Weights of a small image classifier: activation gelu, 36250 training examples.
Rows from block 5, named by matrix and row number. Rows with one number belong to one attention dimension. Each number is 128 + 32 x the weight over its row's rms, rounded and kept within 0 to 255. All counts start at 0. Numbers have three digits each. After the name is the row's rms in percent of the matrix's.
# v: attention value (model.blocks.5.attn.v.weight, 128x160), inputs 0-79
# proj: attention output (model.blocks.5.attn.proj.weight, 160x128, transposed), outputs 0-79
v.25 096:057136091126088082126150181112099143091135077099081090132140062086093095102153117141118139180041134133147108081107164179111097158195145116147140159156133155112105135114173103122090137127119113172096112179126145144141135113148122107163127163
proj.25 100:129142053134091141123158127152104104151130130117124141077131187150115099110095080119105106090122165103116136095189083096085147112062090090110165135093164145146140080161149135122133177150106180096162142112093104142117184180124088111034126143
v.26 103:186028064151082113098055107151125067142128136119151088118175090133096129098146148149132137177102106104136168118140115105145091089161121119148095116154119132180106084114169064102119115124115147205097167134191137202174120104163096169155142114
proj.26 099:142218139085116162149163155115124159096093173109121150104035122133152098151125163159138126151155161181143098076155180116156202183051091133101159089089155116151137111153103152112113176142150019099161135140056113084081162154157153109116136133
v.27 097:174139132208110114161123135064164210140100119107115118161083125103197137154117097132151129146137114109160136084092103158168177174088069087144174111138162106163179154111085125194132112179101113138155145111161144116127169088139198200115152072
proj.27 094:122127141161131108100162134106168050102073128171156134156164156141156132075135122145114079089140135145116133177123087119103130122111188122124057158109089135061051096061100127065103149063080074128104144074111111112119110102088100129167147159
v.28 095:194133170091174099188165074159165125121136092091115111124103160139152134166160140145086132122133160143103166064084153114139170079079165112117136118128186157111123123137161089118143117126155130133184123100119098089077133140152115114120207148
proj.28 095:086087104166127146122122078096102137146093129142161118189164119155144074115145157143178155116148148088087128078173123165112137185190140114093128128122060047135108167172102130150145176068118120138078130149106197173163154113125060108077105164
v.29 096:160206140146077177144142107060139176093139089128108134084106156142149085120106077166117120119101131102146099124199117147151134094097114148138173139157131125154127068018101112108130075120099111120171138069134148180080160123054124148069167099
proj.29 099:109067159168059107166121106111177136155136212140122150180126057115107173145113121122080155121158140105109166144191125153149088139106192105105093130114155104096124158149152130107106164162218084096125127146152168131098096114133108091151110145
v.30 097:181128174077144144114151148175115103154135139182158115088174128101099189109170116173140115109160123125163179101106128105112182089104135134117149105175173151149064143121158117147189154084162102101152097164104148120102073145122151132073138105
proj.30 099:083117092136141156116124103073068179135081099111112066183156062122198125103082222133140174174157101109147106127136112137160114217136156073091132131112132176149222117180108153161108072104146130132133122126082110138126135138098117079153155156
v.31 083:107118109138125181150102138158162121136133084164101106092105138094114180152121161092138115151112072144149185135112152119104160133115096117125118149138107127107140138111171184146181120157116121103184088124151170116136136135071100118053089139
proj.31 080:163113117108102136168118070101146172109150145145177137174096141112135117166161063113125127083154188097146128142122107129170154056190121135113099150083175082133091089096095116122102167109161122107099152144104149110146125092130073134128110144
v.32 091:122162146108103146164114100146129153138071166143114092112105150136170126135143112051144127084053106103146107162105144137160134130118143157151172107146137125082120140064153156144121114147093110186111119086125096124175108121151110116065135142
proj.32 098:143073133170113145160131163103143141108190104135122127126126113074145070091109143131137102115152087121096143145149163114071148136149139103101111152078097192176148108139125135088121133128159116072083181151077101110098152099120155169138135099
v.33 108:143212140116193117078101099133084150174108146132123129170144107076110125094143123171134175143161148123134084150140143086105121137141191146152119117058157122062104069102096094143072145132141156125089093136111162152127124112097142157153116114
proj.33 110:056106141094063136144139150133094133105176090098089158127122130125084183106140083127165127192141140146121166095139135137163179166087123127122099103181158164193185189189100117123165122132102102167190119107200158130159146143116170132120156200
v.34 088:122141148128087121122081102129131169144091101108187180153067156126146119157074173089173154096129128128070151167133108110160128152140115116111153152139099171081196122134103120187163135180101113128123119069093123101170131152101080106123099139
proj.34 084:164140153138148087106163090167135105094141188141061159115137124153103149105138071147116096135099096161097142164092127131119103094178142165148100125117172103128071130131147093063078099093175126121083086173191109151181120090106127196187144150
v.35 113:120071038123101150109168097114155075151170191149165108155099101142102094172113095145177106055128149105129132125135189130176149115187077129134150158096160134126142113084137131172140125120148131087152089129123103094165099134117139118089162100
proj.35 113:159133178143187144134144167145131173179129130084098066116159144115151126168082178102098098171117125167126109140131131096088119115049153101107094148160114147194124121157116145056130129107209078099145188129113134173132131121080101079166110150
v.36 084:142131144149117097098103106068145102145079100160078175143153132162088179142107161128110152131090159133162133096120186168128155172144155091149120072117162090143177100151123111087145130120094197122187152111160112151149167107126123074121106170
proj.36 079:128140108100091096116112141156168131161140120126107130096135163152144165077102162180114164140135126057152134115150117143125069097120147158094128081175082148102082191141104160166089132121143092139112124138138080060140176138197109140136108095
v.37 102:033152128152130175090162135105121109160088156102055127127077121094154149135092133164180118166093108107127149070114173092096132136142140121122105172074133112134153133129144143176142109147120116110143110104152081121125141169112129122133158069
proj.37 099:209137178077129123176128064142153160114154115164146079108184164140115152136111149108139139145111123136106103151138113082135231115132118147155130144182115147088127137153199097059111180088146154117128174109172136121135154134122103113136127146
v.38 099:166170124111113119135159126151108114136128182078132145143157103121202119134197112149139134152076121161102064059085146076138086159122090124113191179096128107122167050090092124139126147098126092130128157103120132073096193084158186186147111143
proj.38 097:066112079122124149112159175107153119181110090124167140164179160152122091136095089136159101066123152093129161121117083161115150165066149123126104111153116125175096209109158135079094096099076174118110104090137111169123137116094066093120117118
v.39 100:129115061094109158201176076065187176138079152172104099146148048110138143124159086106111159096140147117127139192134112194037117110148103166159138119130107114119105195109158079136085147135178095089124111075123108061126156118093172112112099114
proj.39 104:117096156183136080135169159113093061089145127121156073129114133163086041137120081054052117167159080107118099125166158093097116139141171106143133133063069153108156102123115106107150167119127145111141178176092155185123070107157103125097120108
v.40 090:186053120143147140187115153121113174145114156111087072146133106153192094096126114149109096123134094201114079074162119120143160122160113118155130105097107129107176086117141164127144135102081153168175114131141072076097158086101195187168083143
proj.40 088:098166133178106110122142143091186057153168059137178145112101157117156126193193148156151188109102141118109125186061056162097108153121143166148130130167095104149097128093176158168121146123132068080047102119115192148068135135143143124130129093
v.41 095:139147098092167184069138088154095097136106186096146053152108063118099070154130083176099089122117129112162130115122092202117089110072127166143112105138110128147094137118135058118050116149140152082091107085103093135143093200129155058106141089
proj.41 094:144168139130145160144097131137104152077137089136108167146111156094148099121145136068168083197179163184127143199167154063163122195169104136113138193119159137132180116153134099078181156137119169152191156161088118130151122134114099123089144143
v.42 105:102107154124094170068126102163113112117142069097166153123151100143067121142148118115104095104106142158144138125104104096210139125111151094153133104170147091096164126144101126143127112119088144112172126145057114126111054159172139051094144128
proj.42 101:111130132142180125160114137122086174090127187141113121144136170085148151136053166139168158116117169109187136171131146169154077137205147101083133106153107089150103129116175110151190067115174133167120044180143126153170191096079081175112159159
v.43 099:113137206195159135110100145114163118140093127094084215140093145114092192136135166081130104142150142130187163166094126115111194185136159064173138134115164133109182153147116144134099108158076095161137142090107142128080139140148145105118162134
proj.43 102:154149110156109061164144146142138098073133115172109080095163175100104113120144148167142127113083126119132076163182132166167097134129115152092169114169080098049031128111125105137120124088146105196105143183125091107129134111124088130178108137
v.44 100:121108106170097160148131115106108160116124096150135110121082155160154193165149218097143156122103156156135094158158137086112131172102078117150105133149138082112165108127083087108135154085074161138112151135130122160127079097152100049112068133
proj.44 107:148092174099152148139161120110113208136143168152135115149121124085096120086141087180115158172139073161172196106164139161125134084124132180106122118119147136141105160130113174219121111166146147121134086182114136117085166135061156144160155154
v.45 102:212177102117083117114107088163099111155150168157200134141103180124152160078123121150168110163110131091123165192123124053128137088061123141104116124122097130162098109106138068068095154146157121133086112083131157147141137162124107081131081139
proj.45 106:146138183080191181122134155099156134081093157154099137138112044137154117119087101115104147161165145157147152090146146088184128171181138101106142113105173163148159109112094178098075127070180119110105130161092084073130089142131197097119107094
v.46 109:169165098076086122117153160137091139146068085110204137101123139141131136105160158100156178104124124147175149137135114069113081181162115159127116093109114142151134119102147059064095149140155171141132126079119090119153099124131097120095151121
proj.46 110:074137180127108142120163086112133178111176198139069106142105118123128169141070100177077053160125160115115072089148126105103153093065111140102137102143127149166137133192073141135115043133150143123133111147148091110158109086135187171076100120
v.47 106:159156171140148159123141127132085094145133097107161118151127124140121099067126126089135159198134141160166101125111088136134115104076168126146107055132123206159109102127189151088169202138153092133098090177066156132127087151145060085075144143
proj.47 107:084166135090078160122131128094129150077136139181119131117174081152120159130148165105112155128109131072150110120115087148171146125142095082141240159107164102138190041150114094171159074123155159143139131134132142126147131142107173132103166125
v.48 107:149183151143107131121104140154020099161105160118163158100135145127075127116112186190171144123144162110126113086130099150085140110113109136140132105099123173146068119126166093155145163148110144107076090143120132187157067103168120151138156095
proj.48 104:120190142103093198102116092147128134096128125114086077182140106133155217131125111160107109156119098194102094189151152080192141150096130083175116126105156128169177094178089149116101133123123142187186155093151095086137094152125162084126121147
v.49 095:100145152159101121095079146163124121138157129149160170073157185083131138096145078118123102156153127138134167188111029123167131115110079128121132171180128163152074120116090162097144158147141164154112101112131208179128127082130110133121116122
proj.49 100:141143146153148071100151166090160117065088153113101127214080136142112147135073080156145127117079168157128083141104144107116118102165137105101125092059122157110155103096147072117167099175173126162094129152098085132122068131099147151167168128
v.50 100:151151141195089157114084118111100133093156155166097116124117140125183082139125087152170142117118120155067105147142084080085074096136090135166085139116123162169091126178084105071089130115074142134115106136105145147123108145146119056113119098
proj.50 102:127134169088115135102127084083132161141116113170161179119103093149100154120170128118122181134102168177116159082088066117110129110159135102116175085149128077119150154107144132189177131189140167131116120166190172094070153126085168107137181121
v.51 098:154130105197158154111110111117094104146147133107149127088105154140116137126130162109190129115122132127140154183097147110115147116194071162086089135149107162082111174135154078097162147184167149147108144156176125106179104096104110138096116111
proj.51 105:154123104074146128146101116142136188097137182154110103151122142117131115172111110180059071136172143155164083055106088132128155104096102180148113143082100148137154139154111169165105155138092118097135147091094121100081119128152191093114157137
v.52 082:115128122089208123100192083123169182146067106099081104134067141130111139085107124153157173115172114084110130114123124133092132136139155162057133116086122150080140122107169084140128135112191106081125112111082121149106114132051143074159132144
proj.52 082:154135162134047123153101059126098122130145209120143143113153097109085133180115119100099169117103125123061147131156152120166148152106089142212116100153123112181121161173104118112111132090106138130117151137171163152116113155186119130073130101
v.53 100:111080114140076167136173157173094130094150145145168106148125155143138097150177101146117115168111120135162080102170156137109150165166089102179132109109132147119121098071140145139061139133096136181040168175107147158171135157166137129154138117
proj.53 101:173112099149159175194100121131154131124153088191121130120109080088141075115179174172157116114114135138119142125187100078147125093075088090116145162131158121151129115089145153111154129127142133056158131079104123105089117151117134143131066104
v.54 099:183176152135097119064134120107121120158164134174164171129123165089179113092165092193176108104200155074102152119132106154102174084069116128123141139122155158144103137156161099175118181074138127109169116128145154140102191151149148180093150087
proj.54 096:120090117143167137148130097153153105171087155074084101191186108194150141102062116149127142134116131107129082110148074140146138209143151044152070112123145115153126166112103100114120123140194102123135119081188124127133102109134162115142138163
v.55 101:089155097114111145132159066145133146140151091127127185084147112132110175105122123140151182084117167080100118156138179153088084102124033135121134128107106101128118152072100125192169133137131166088110128142065145144155117137134145165089076059
proj.55 102:127112123153148159138079107072091160166125166139114110208119077141133130139097064151077093142133062111111160115130096065146126142132212102165116113124077123137179152145116122098100143120112109125171118128192083131157141076097128116172160195
v.56 112:104123193101100191088075070159112104145172101145151166056120141148181129145175141133153097176089080172139080097132107160170132136139112117132141141176178163160092131114123120154109138171121120106141089126119111180135120125157186127121154110
proj.56 109:143172032153113104124115100136153185137091124103074109162122110073104154107086138188130133092142142157160161178110128138113148154169168094160145129137157147149130134118128115081103120158136075198106117105095139089133130114134107098115130200
v.57 092:145109106072102137128091141121117175145096147119140116144154061077079120154143077119158054083159082107104096133093072185169144113184075114138136200182059130102085149122116125124113122110091096104105069090062160136178115155097065128139081111
proj.57 095:127153126209123144124127149113122051119112083099120140078089187139180126163091112116119158089102134117102147215154151064056108126097140076137114107080169105158103107067154078110146122134109172121177154151137161127124097109154131110094101105
v.58 104:101144184139095162090169125124073121095118144131160187065134194117162094104166093130132129142115160111116063152166078136174114108096106175100160136057148187104133118150094090125092178089101153126159107160121142135145200160176138164112102086
proj.58 108:144112103122163102081123142142148152176156124115101127167099128082109143112102117152110127115087105125097129150095092134049136153105183088166113153126087149121184146113184103132203097135193103077125133102163143107117085093149189169131130140
v.59 084:125126154109148131102128125154127106099117090104114087055116120074126128152119120154063116227082174148165089152084141121102120109080154094112102114161178083201150158170093109097132106135148098080165102186154106127099165112122176149134142106
proj.59 086:088190082124116091132091095106106142126158160128155112159140157156088126076205127081109160098159132102150151137124132190178146132191114139123163118131038077088145107114179132136121182115100144196137162085110189114134107151126090114055121127
v.60 110:104132147143132139082095171120123143165086106076146117100138133079078181131156093147136128097155110117167150044134108118145156121066095094110192095140132089121111108096103091165204105145158106129085140139107168193128111102126136092106164158
proj.60 115:136110154160070112174131139132167166110083188155107085155154102098192179181108183197173138121172112103114144176203119060132125113144153108105075105119147166156133149108099119071063095092127156105164145117118097107133120126087104104135176079
v.61 099:054116188146125166092188134144156173153117077138124150097092133149138190071152094080181103157088123088137173147105123072162130090108173143120137139157140107111142113121107156152188184138138118152133171128116150159095132182064134146135101132
proj.61 098:186116128091120128175081102072150152085147172122121107162133117104117148177112099131070185126099117088128169115148112122084153148117074114094113101116125163086130119123176109091117065147138112124124078116148088080174125061163144161143162124
v.62 106:113119095121098123146076143128077132122187154149149166121138147133121175103180162135125062124059122121128117135139169060178138104160178117159155208103131087137128096144101155152124108103161103153153180097116094146166105124112091113184137082
proj.62 103:131157154166145189127149132124125115141118083102124108108115157071146109125111080158103081135152154190166146117119146097150148122092101093086082114180177103118157133117141176074133121109108124157133093131162140086113134116107159066155084191