A small image classifier, trained from scratch: activation gelu.
Rows from block 6, named by matrix and row number. Rows with one number belong to one neuron. Each number is 128 + 24 x the weight over its row's rms, rounded and kept within 0 to 255. All counts start at 0. Numbers have three digits each. After the name is the row's rms in percent of the matrix's.
# fc1: MLP up (model.blocks.6.mlp.fc1.weight, 960x160), inputs 80-159
# fc2: MLP down (model.blocks.6.mlp.fc2.weight, 160x960, transposed), outputs 80-159
fc1.771 073:138133152162151129144108082129113171151164107136123126133173133137134110196134117127102101109129119111162105151146120138177131152083081110127157080142144118135179146129136138097127145132152119139097147104095145102123144134130118138088077149
fc2.771 075:145115128178127185169139126182138121112155133144139134134165101159173136100156142127087124134113107134097158117124158087166114116156095134082128128122142116116145125144135113108116091151130135130120116114131153103113085126128099105109132111
fc1.772 123:131109110110126124122153175135138121093083135131173113140094170132146134118119146110132110119085098102138128083158095137174124125115131129122125126131127129131103124123140114131101144168131138135118164132163144133131124141163131119136142074
fc2.772 121:078101111173107155080101133084135159115168115139133154160171138145072115153138128118113119100080114107106100107118128106146142153155130132134147116122091147106120150078124145099087158140129144102111112107090151135179095117104134075106098154
fc1.773 123:110145128119118119129102104125137135144138124119129087136145147176121145148139122133090196137120148119123085139100063108136127172156162133112139136134101087099124133123125161122063133086173115152098137123131145162146126073123157089140137167
fc2.773 122:068131169142139161125160148156132122128121125148114088109147115131110134115127078127146135111114131128131116139132160099126119160125108115133103119138121134127102060115136126106104123148080119116123123127140133140059135149119112138110127144
fc1.774 101:126138149106115135123117096078161107129105124126144109079096152105125118134120139137145107138083123098098141125173118157129077120118137163148109104142123105120136174097143142107136135077143057147145150141154149116092116107117119113159129143
fc2.774 104:125144088101109109116155161106123100116126131127136150134132133071132130177152151050126099117131117141118129125149156100119175090137130147139117168118128137159116112137162136152117108135126076131127166115131131117169147135131127122124103109
fc1.775 114:126139152104139093162109172111126145125100174104158164079116127105131107083112112107102118131142118133144130104140146130131111142130161111167101124081135121104106111130132131127094147143166134127156138128108092139119113174129130147100131154
fc2.775 122:088122137148114121111093164141171136130122143120096127136153121136108114140091150149102129137114134113144137165140159107096115142154170132154077100132106097160145107152115129155122100128078102160142130106123113084143061154145146115110139110
fc1.776 059:095127115096118134116121089133182154108142140108115131132083117151155085122164100116126121099150155127129116106140126106151105161112096112113111114114120118114119117185145100173168078108134132083130090112166099126125151141126116131111118168
fc2.776 061:155111144117155115138089144116129116102127128130093134098134099144128132087147108098118139137091114116129127107136140166135115099150140151146150137153120130112162102186131126118079121112137097120128137115140168099095136140173091164078058117
fc1.777 123:147127164139150141128096136128122165091118133178135052146148149155130149126119094126110085152146134124116099120084105133096094129098148134148102172166148127114150124108129147133101152081114135135139151143134111131077162094084122101121128158
fc2.777 117:155109128099113138169116109173136119141136092175116151121142185144105117109145102107155120148074134095139124113186133112139103125122114124122118097110113133134105146124139117173175117108163112086133122156144112147158137101123090133137140122
fc1.778 126:116108104176146154111167151123155137126145122095138122112120149141079136135122134095171094151143146108130110141146105112138126154108140114097193108117135132127115122131119070105123153129123092100111090116117135137107132082155142124115148098
fc2.778 133:152135157145133134117122099145139122119102077125134146101115123117093097163128126100153101144098150125155165152169142112069146126099153092128148109118122164139125111150129200150174098124090173105157137125119128129145130143160131138150133124
fc1.779 139:122126085121097106117139152069117146124138140123082082075093143107112119161114169086115048144130162084145122114144079170172138151117116098145120090129119125123159157155087112144153152131168143148161132070123133142128149099105111131129147098
fc2.779 131:141104102135130135079150136123108130119123083099146089140151102111180112117089164166081146146142153146082072094138114068115153135139116128176102128111147144135177179163103093145107095138110134123178103111144116138128091138121166124123133149
fc1.780 128:118148154156109139120102165136086133121182125115150126101153145081169158107124091139101107132147116132173128124096065156124109144140127065144129094105111097157125147120133092112129128125120152145128167087149129134132113120145166153128169103
fc2.780 109:140181209130162114114089109132095152166135142094145132120120120110133109096132175120135150148122121134136096164155081114149146148124107125110154139083120054102092151097136150108114127125112092160117111136117141150096108148129151132120142136
fc1.781 109:168126168100156104064157123171136151106098105112126116111138111170102134134123093124121127113127111168109117085101131153148137130153096071155111153107117140132148142128076135136105131132155106119123131105133142123129167122093182085107146148
fc2.781 125:114113138194135131162144089118111128164133134183148120112151139134143102172122117122146127114153114127097130106150122133122134094100119129102158142121134091120107161130115106125153141161154086144093134203103159146067084139102084083130134108
fc1.782 085:108099116113087140139173088153161116128133143138118130114093104141163095117095089103125130141124118107181143164091157126106106143119110155068134143110134124135132115110119147144125126179110116095088171130155123105130119118141173168141086135
fc2.782 085:144125141103116138107118169155151108106108132107133121137132149141165072111130127116086129124110100109114178144131136118118117166141125108149074177135096126120079111071108155136135112137141132132138166137155122128108098139141117113111141141
fc1.783 112:105154115114136116164091133136137154134154115169139092114144144148160141087103144116156148147104134105162149094106132127140102115177102117119100144127173154111111149131153136122175143150091165071129175151146161123142135102091121078117113123
fc2.783 106:139135103114177095125136154102130165157108172127114124106136115108092115118122092129123160119152134136110149128126135143130134152122165144082144137109090145160138147121108084130127125124121097133093118193128131137105088074163143133136097126
fc1.784 084:115120120133129176141157098126139135157093134163098150108105171109157151140128117198142142160116137115110147124140128113112134141147160129134174108123143117126155109153099123113073160136147117122155156134187148144143124136111142107119123162
fc2.784 084:127090110162120086152162154102145144106127126153121130111143095143137131121065082148112151140192104143102144110129062136153103108127150120105118159166133120116171113101136102137105150131139139132145142184123139138143123123137150141086133136
fc1.785 111:151140094126139147111144156155095142136127125141124127180165147153149154131157070105113130113138127119167115129136133135116139129156138079133138136159179113111127095104104089127129142146100083098128120121147100130117139145113153159142103127
fc2.785 115:150129145112092128144128123104120109083154077130117145108138126136152110152142133125142108115143092093095146138137133098157143124129119146106116094102132145102186159183134108127148133144094122154158138120104122096140154130130122134133107135
fc1.786 106:096147126114114165150103141091132174105161131161120108081154084138172139113088096132136093115141107110114165163101151158143094126130106136127100122149129101147129142098146136114113079184134129084153159123113118159129122088141110146108116135
fc2.786 110:140118117146128108099144098177144138084124172124168150138138126130158135133152137126138084152126124114111154111153177099102123090110137134152171133154100165123130068154146089107145154128128096184128149141106107129149119147177163158136177113
fc1.787 116:119095147142137114122126126140124119159095121135083157071105111135049137151072134151109136110141145124136114139122182147105104165130089087131158121120121148134155148142102132104138100110102158110140141142127154102115119157122124135114100112
fc2.787 099:134128150085162150093132096148163177129099110157153119133132151155098145103144130184108101095158123113111105119129121117153109098140076097148155117118119135133141130091171124145123143120123184096142126108094153144122123135120120132143157129
fc1.788 128:138142112115112114104114120140122130143123116130118125081107139151129116130111141124130156128118159142111136139141147109107117145121110125163050091164080129122123135135103179150084148152129137135109123154151130095080184124127137102122090158
fc2.788 151:160127160091085133108141152142100077120126099131138140148144107148096133155119092110142112095112137094127145153109100123110139133122126143134130133106151133127111161170132111084155143128116113169109111120077140109137120127136116120124115098
fc1.789 108:097172095131125140121128128123089136140161132083137109123161085105151173066135113085159106089112189170121148155124100162100120123164148106118117149110171119125161110110144111126105152123148102183134153069146115144127145129103109139133143166
fc2.789 102:095153170144147141144132132086196096097092149130107169142118130121126157130116130144114108161142144139162144129170122125111096182107169124166131160098101127138077142121166134132134132132159130135120148153145130121094111105181133143119163114
fc1.790 118:116137098145137117131121133085114141125119156119099166072091134101135107095078161134147090121176126097149108109112092157145126142121150144129089118117180099116093139125089107108143135100159169116173161117108150125092132131107159140108122135
fc2.790 104:169113125166093167157114123142129110098116143092133113132153087126159124110168112112107126142118149132134128082129159156131111131138125104142164132134139173109095112102097138159108136112086110121172100127168139172102079114141142156108114098
fc1.791 036:138135097141183125131130098129183138159127118156123132201150149167137113146123139162125143099147167142081158115080131088153166133153116187140150116164161121121159141150116128117126118136167127160147128111118151152175113131105132111146099084
fc2.791 034:155105151130114148098134081144125176065140138152155164152103098128130128128125156089109155146117139159093126108149115125137157123124119138106118128160146114168106090140087148126121119121124154124157181109141110118180166103133164094120107092
fc1.792 130:137077160118110102108111180111146093123110083138131122098115145084138142122092104142147133113140106160132126069092075114103103176138126142163175109105125127151098095160154138125080165158136134158133158120134110134132108122124126137107120133
fc2.792 130:123098102103148120165129126134122144151170123121090111101137137123114143160135119102129141136132124115097114106161149116141124111131141108117110136153185100121085104118115186112101162088117112147130140147113118129093141143126148123150099118
fc1.793 086:141160142143113111105131182140160064116082099106188122141158169072145086169127127152147145158095137138134151111139124098135098104133117119157124097111139133119132125082135129115132172141148137136123062134117094146068119100104158148131126125
fc2.793 081:120110180143157120153148111124139108196141141125134118148106135155159126125131137131087092148129138158107131124149113121128128115090132146129134161152128150104141163144125142162128166132100117147111128115096105185108118144076130091099105179
fc1.794 089:151104166135111139154183145144103087139149100166099072134123093129128097139136096129125132106169151148128114141152129136103100113088147129129116100115135138147149121133159100133128126132134163157101108156124130110087158110120162075128129143
fc2.794 093:120104129130114120123165084128131144121125137090146129149155129136145159136155131102067147122107120121121155142119130144140134148127149143088168169132096136168105146119133187132122142146147117138178131141159181074138116142140146159145099185
fc1.795 054:098115151129169104112154142112144112146091154115147145119118119127148142149136094185122101171105114167105115161123118121097133124134164066126133138125099108121158088130180127138114126198144125116126155140145148123115116152125129162128111137
fc2.795 052:124138126102107140168112092091104163099178110130104126127107090137134108069087159110120133074134146141171136134106124122149088176141165144118120093116150129143099151120086099125145111111107108126155125140122172165111134097157129125119117118
fc1.796 088:147149099144145163139076151099150149042079138126109124122113169122127105107142102121099129094120148102122110147140094137117082112126180106103123123133130102154119132121114150159122167125130114106149098097126106131138114131131124131165071136
fc2.796 083:138094167142098103137114105142108134090130170132119146142127146113118154136134107169129156149156079094146163115101116182127113177180135138144129146126128139123146167145161107137130139104093112137117168100150127124149129124162131104105171180
fc1.797 075:065094156103144133168113185146105163124093105115149145154124137146185119134113105131097151151110111162154109137131122099123131157088100123198142127129129130164145134085113107143124120137108125127151086097109166166124105133112114144130093103
fc2.797 075:160120108105116103135108082149128124119114166168159137143097114095115164109151082136127172146100103124094115125145130111115134122155121117139100111117135110075129146118111133163121108110154160094132143107155127100120112115150138150163084118
fc1.798 070:118105158094124126125147141131144126129130143159147127170122123144119134112133138138125106149148085127139169124085113172147140118130122170165122115118131128139134156138120116121109137182120115132130151112116160117104137171147125093160116153
fc2.798 078:181132107142110071133110120173096114116138157145102156145127121096128125128113104160153144154105147091145100132151079072120153135107147152094140178119135142124097127126095175111077129127171138094112113091156160125151126123122111087120162129
fc1.799 085:112080107139144128093131139115129115117095082141149111103121105131117116187099114140128122124135135115125155108140119116174106085115125113079180149152104101157099148120145108112158171127121120117147126135133123160108115169103123140125105129
fc2.799 088:117126107098090126096108098113174080137142104192096105121113117151128122098102117141144127106165153124140081132117119138151114149164148138122125120160132142126083166175107147130110149100152137118159115114136156112134108126102151102116133160
fc1.800 109:116174122115095134108155152155099128140113128136156156098159120200098129161102102128121202155139147127151111127132110146129129151128110138143097117109146151121155089139150132113168128151184113129123118126127083110102126116136120121108107140
fc2.800 105:104103142121125112121118105150109148160119134147108129134144133123124160114114155134093124144120138139115147154122148150150129099110157154137174106186168155056137108091046139119094146111095126135134114186113117087124136127106132127129107182
fc1.801 120:148137106145100079149088096134115111160094090165141116160088099113116073114111124108076114116155103136095079146139124128081131168095137112122128088110109122139103129129096122101131066118090119104137148207140159106116131124110134115117142096
fc2.801 119:175106121077167135156139156061096132142130120142161133175097110119129110151130132117125169126133138102147108110126146152089138105130128111125110119148130148144113069118137145156169144156104116142136138123110116139157142157132154131131115155
fc1.802 066:070174103111127102141171143160116096137154106138146107135165118129140141116113152102136156145148115130125169106119160131133139086135154112113136114139131126112178144157084151100148108131089163106131147114109138108103148158170137120144135140
fc2.802 066:134141149063157113132117138141133125134150073144109089102118133152149143132125159096120110139096134098126084160154121131097130134080105100138118157159175173134145095125166164153128102122136109124132077135146091140136126100107150085146081126
fc1.803 110:150115127135147163134082144081073124108127082103156158120165142116111119085117104168119173136139119120149119086097138080131114107112202111109123086160117118121136109132118154102131143181155110129126133160143145114070126113122103107137115180
fc2.803 092:142133142151165140081121108119095176165115103119115122128110134144173095147114152114121131099112128102166101125132112112099135132099187133132111151157165169126104133110123122131101105118134139090109116161131154169120154131115156113164114133
fc1.804 085:143109110130110140106117128110138118172146115144109128127154141122114097080134131098160179142128166149128109123139113145151116139171145170112106168169158110102143079122146152149143129154156167138138138098145130125121153123102143166104153179
fc2.804 076:131177135128143126165135124110160114152120111147120163186131143123130155132153126158111081121141118124123142082148154104106103146115156122131129131140164160097162157114130106119180090144106159127140179139120145075098123153133135118120153126
fc1.805 131:118143131155100140118128133153074094145054118133132118111112163142159137153090112126171135114096158148124150130104139149156128147135122119135134088139129127146165136178105122145115123141137087180145123147104153150157139141134114096133130112
fc2.805 122:136122097130168107150131121147140131115111143158143111114106135115109153155123132154107110127103132112163102143133157103115111111104080125148145126114083133130112111094148118135109114085145152119113152125094132134151151125118102138144138168
fc1.806 066:101130097091184132110067123103134113132093140121131090082130076124123095104080153147147096128133106188144130112138135137120115140154134117094113139137074108111156101134138118107123192109133105144121139149090126157184129137111133129157107095
fc2.806 067:105092156147143162150107151072111172116080146159125117081126101136152150135112110154129158131141134161158101102148116129195130151135122135103090141147158154148063121123097161073125112099114124092153120113118098112144143117120118107121121091
fc1.807 092:096163112149110120147145123104142088154133119166104154122098098129189126129183095146105108119094149144145117164098124143111100168118132127094187135118126144157113159148119118110114107132110116096146110143117151099109124092105105154129119148
fc2.807 083:142123110130137121142157107120124159147131138152158128142138121124098138124150164152110120128103186111072090120123166178132092144129131143090169158152106157154109128150104120117117148147089137147106112129125109158163107105183110165143122113
fc1.808 117:067140154149087114142109129129109125090114089131116160095126140142157121174116076107118169104117125078152147133120105147113145155172139135109164090126113128113107111197156167121113126121156106155145113089153155151148068122131095144133122090
fc2.808 106:125088135124131125155158108165168125086142117105135148138129177161106101178123093116174081121098152153145106139157118151120087140165132115142120148108120097157101120112169113158139135160094107127129165124139142101091142113107106117096174134
fc1.809 078:123144110109136148144114131108145181107090161170130111106140151113136161130115108153118092174088096139112145145109109128144137101154137108115162102166115114166121097097106128142110119131109116125143143137139142093142087139115098172111108155
fc2.809 080:108123161124134152170105105150139142127110107156152139161132139137140132147178141125128157114101088084137132125122127150145124128115106099117117123150138113176155137115118114163102120157116102109149155130149162189169101114154109105068103122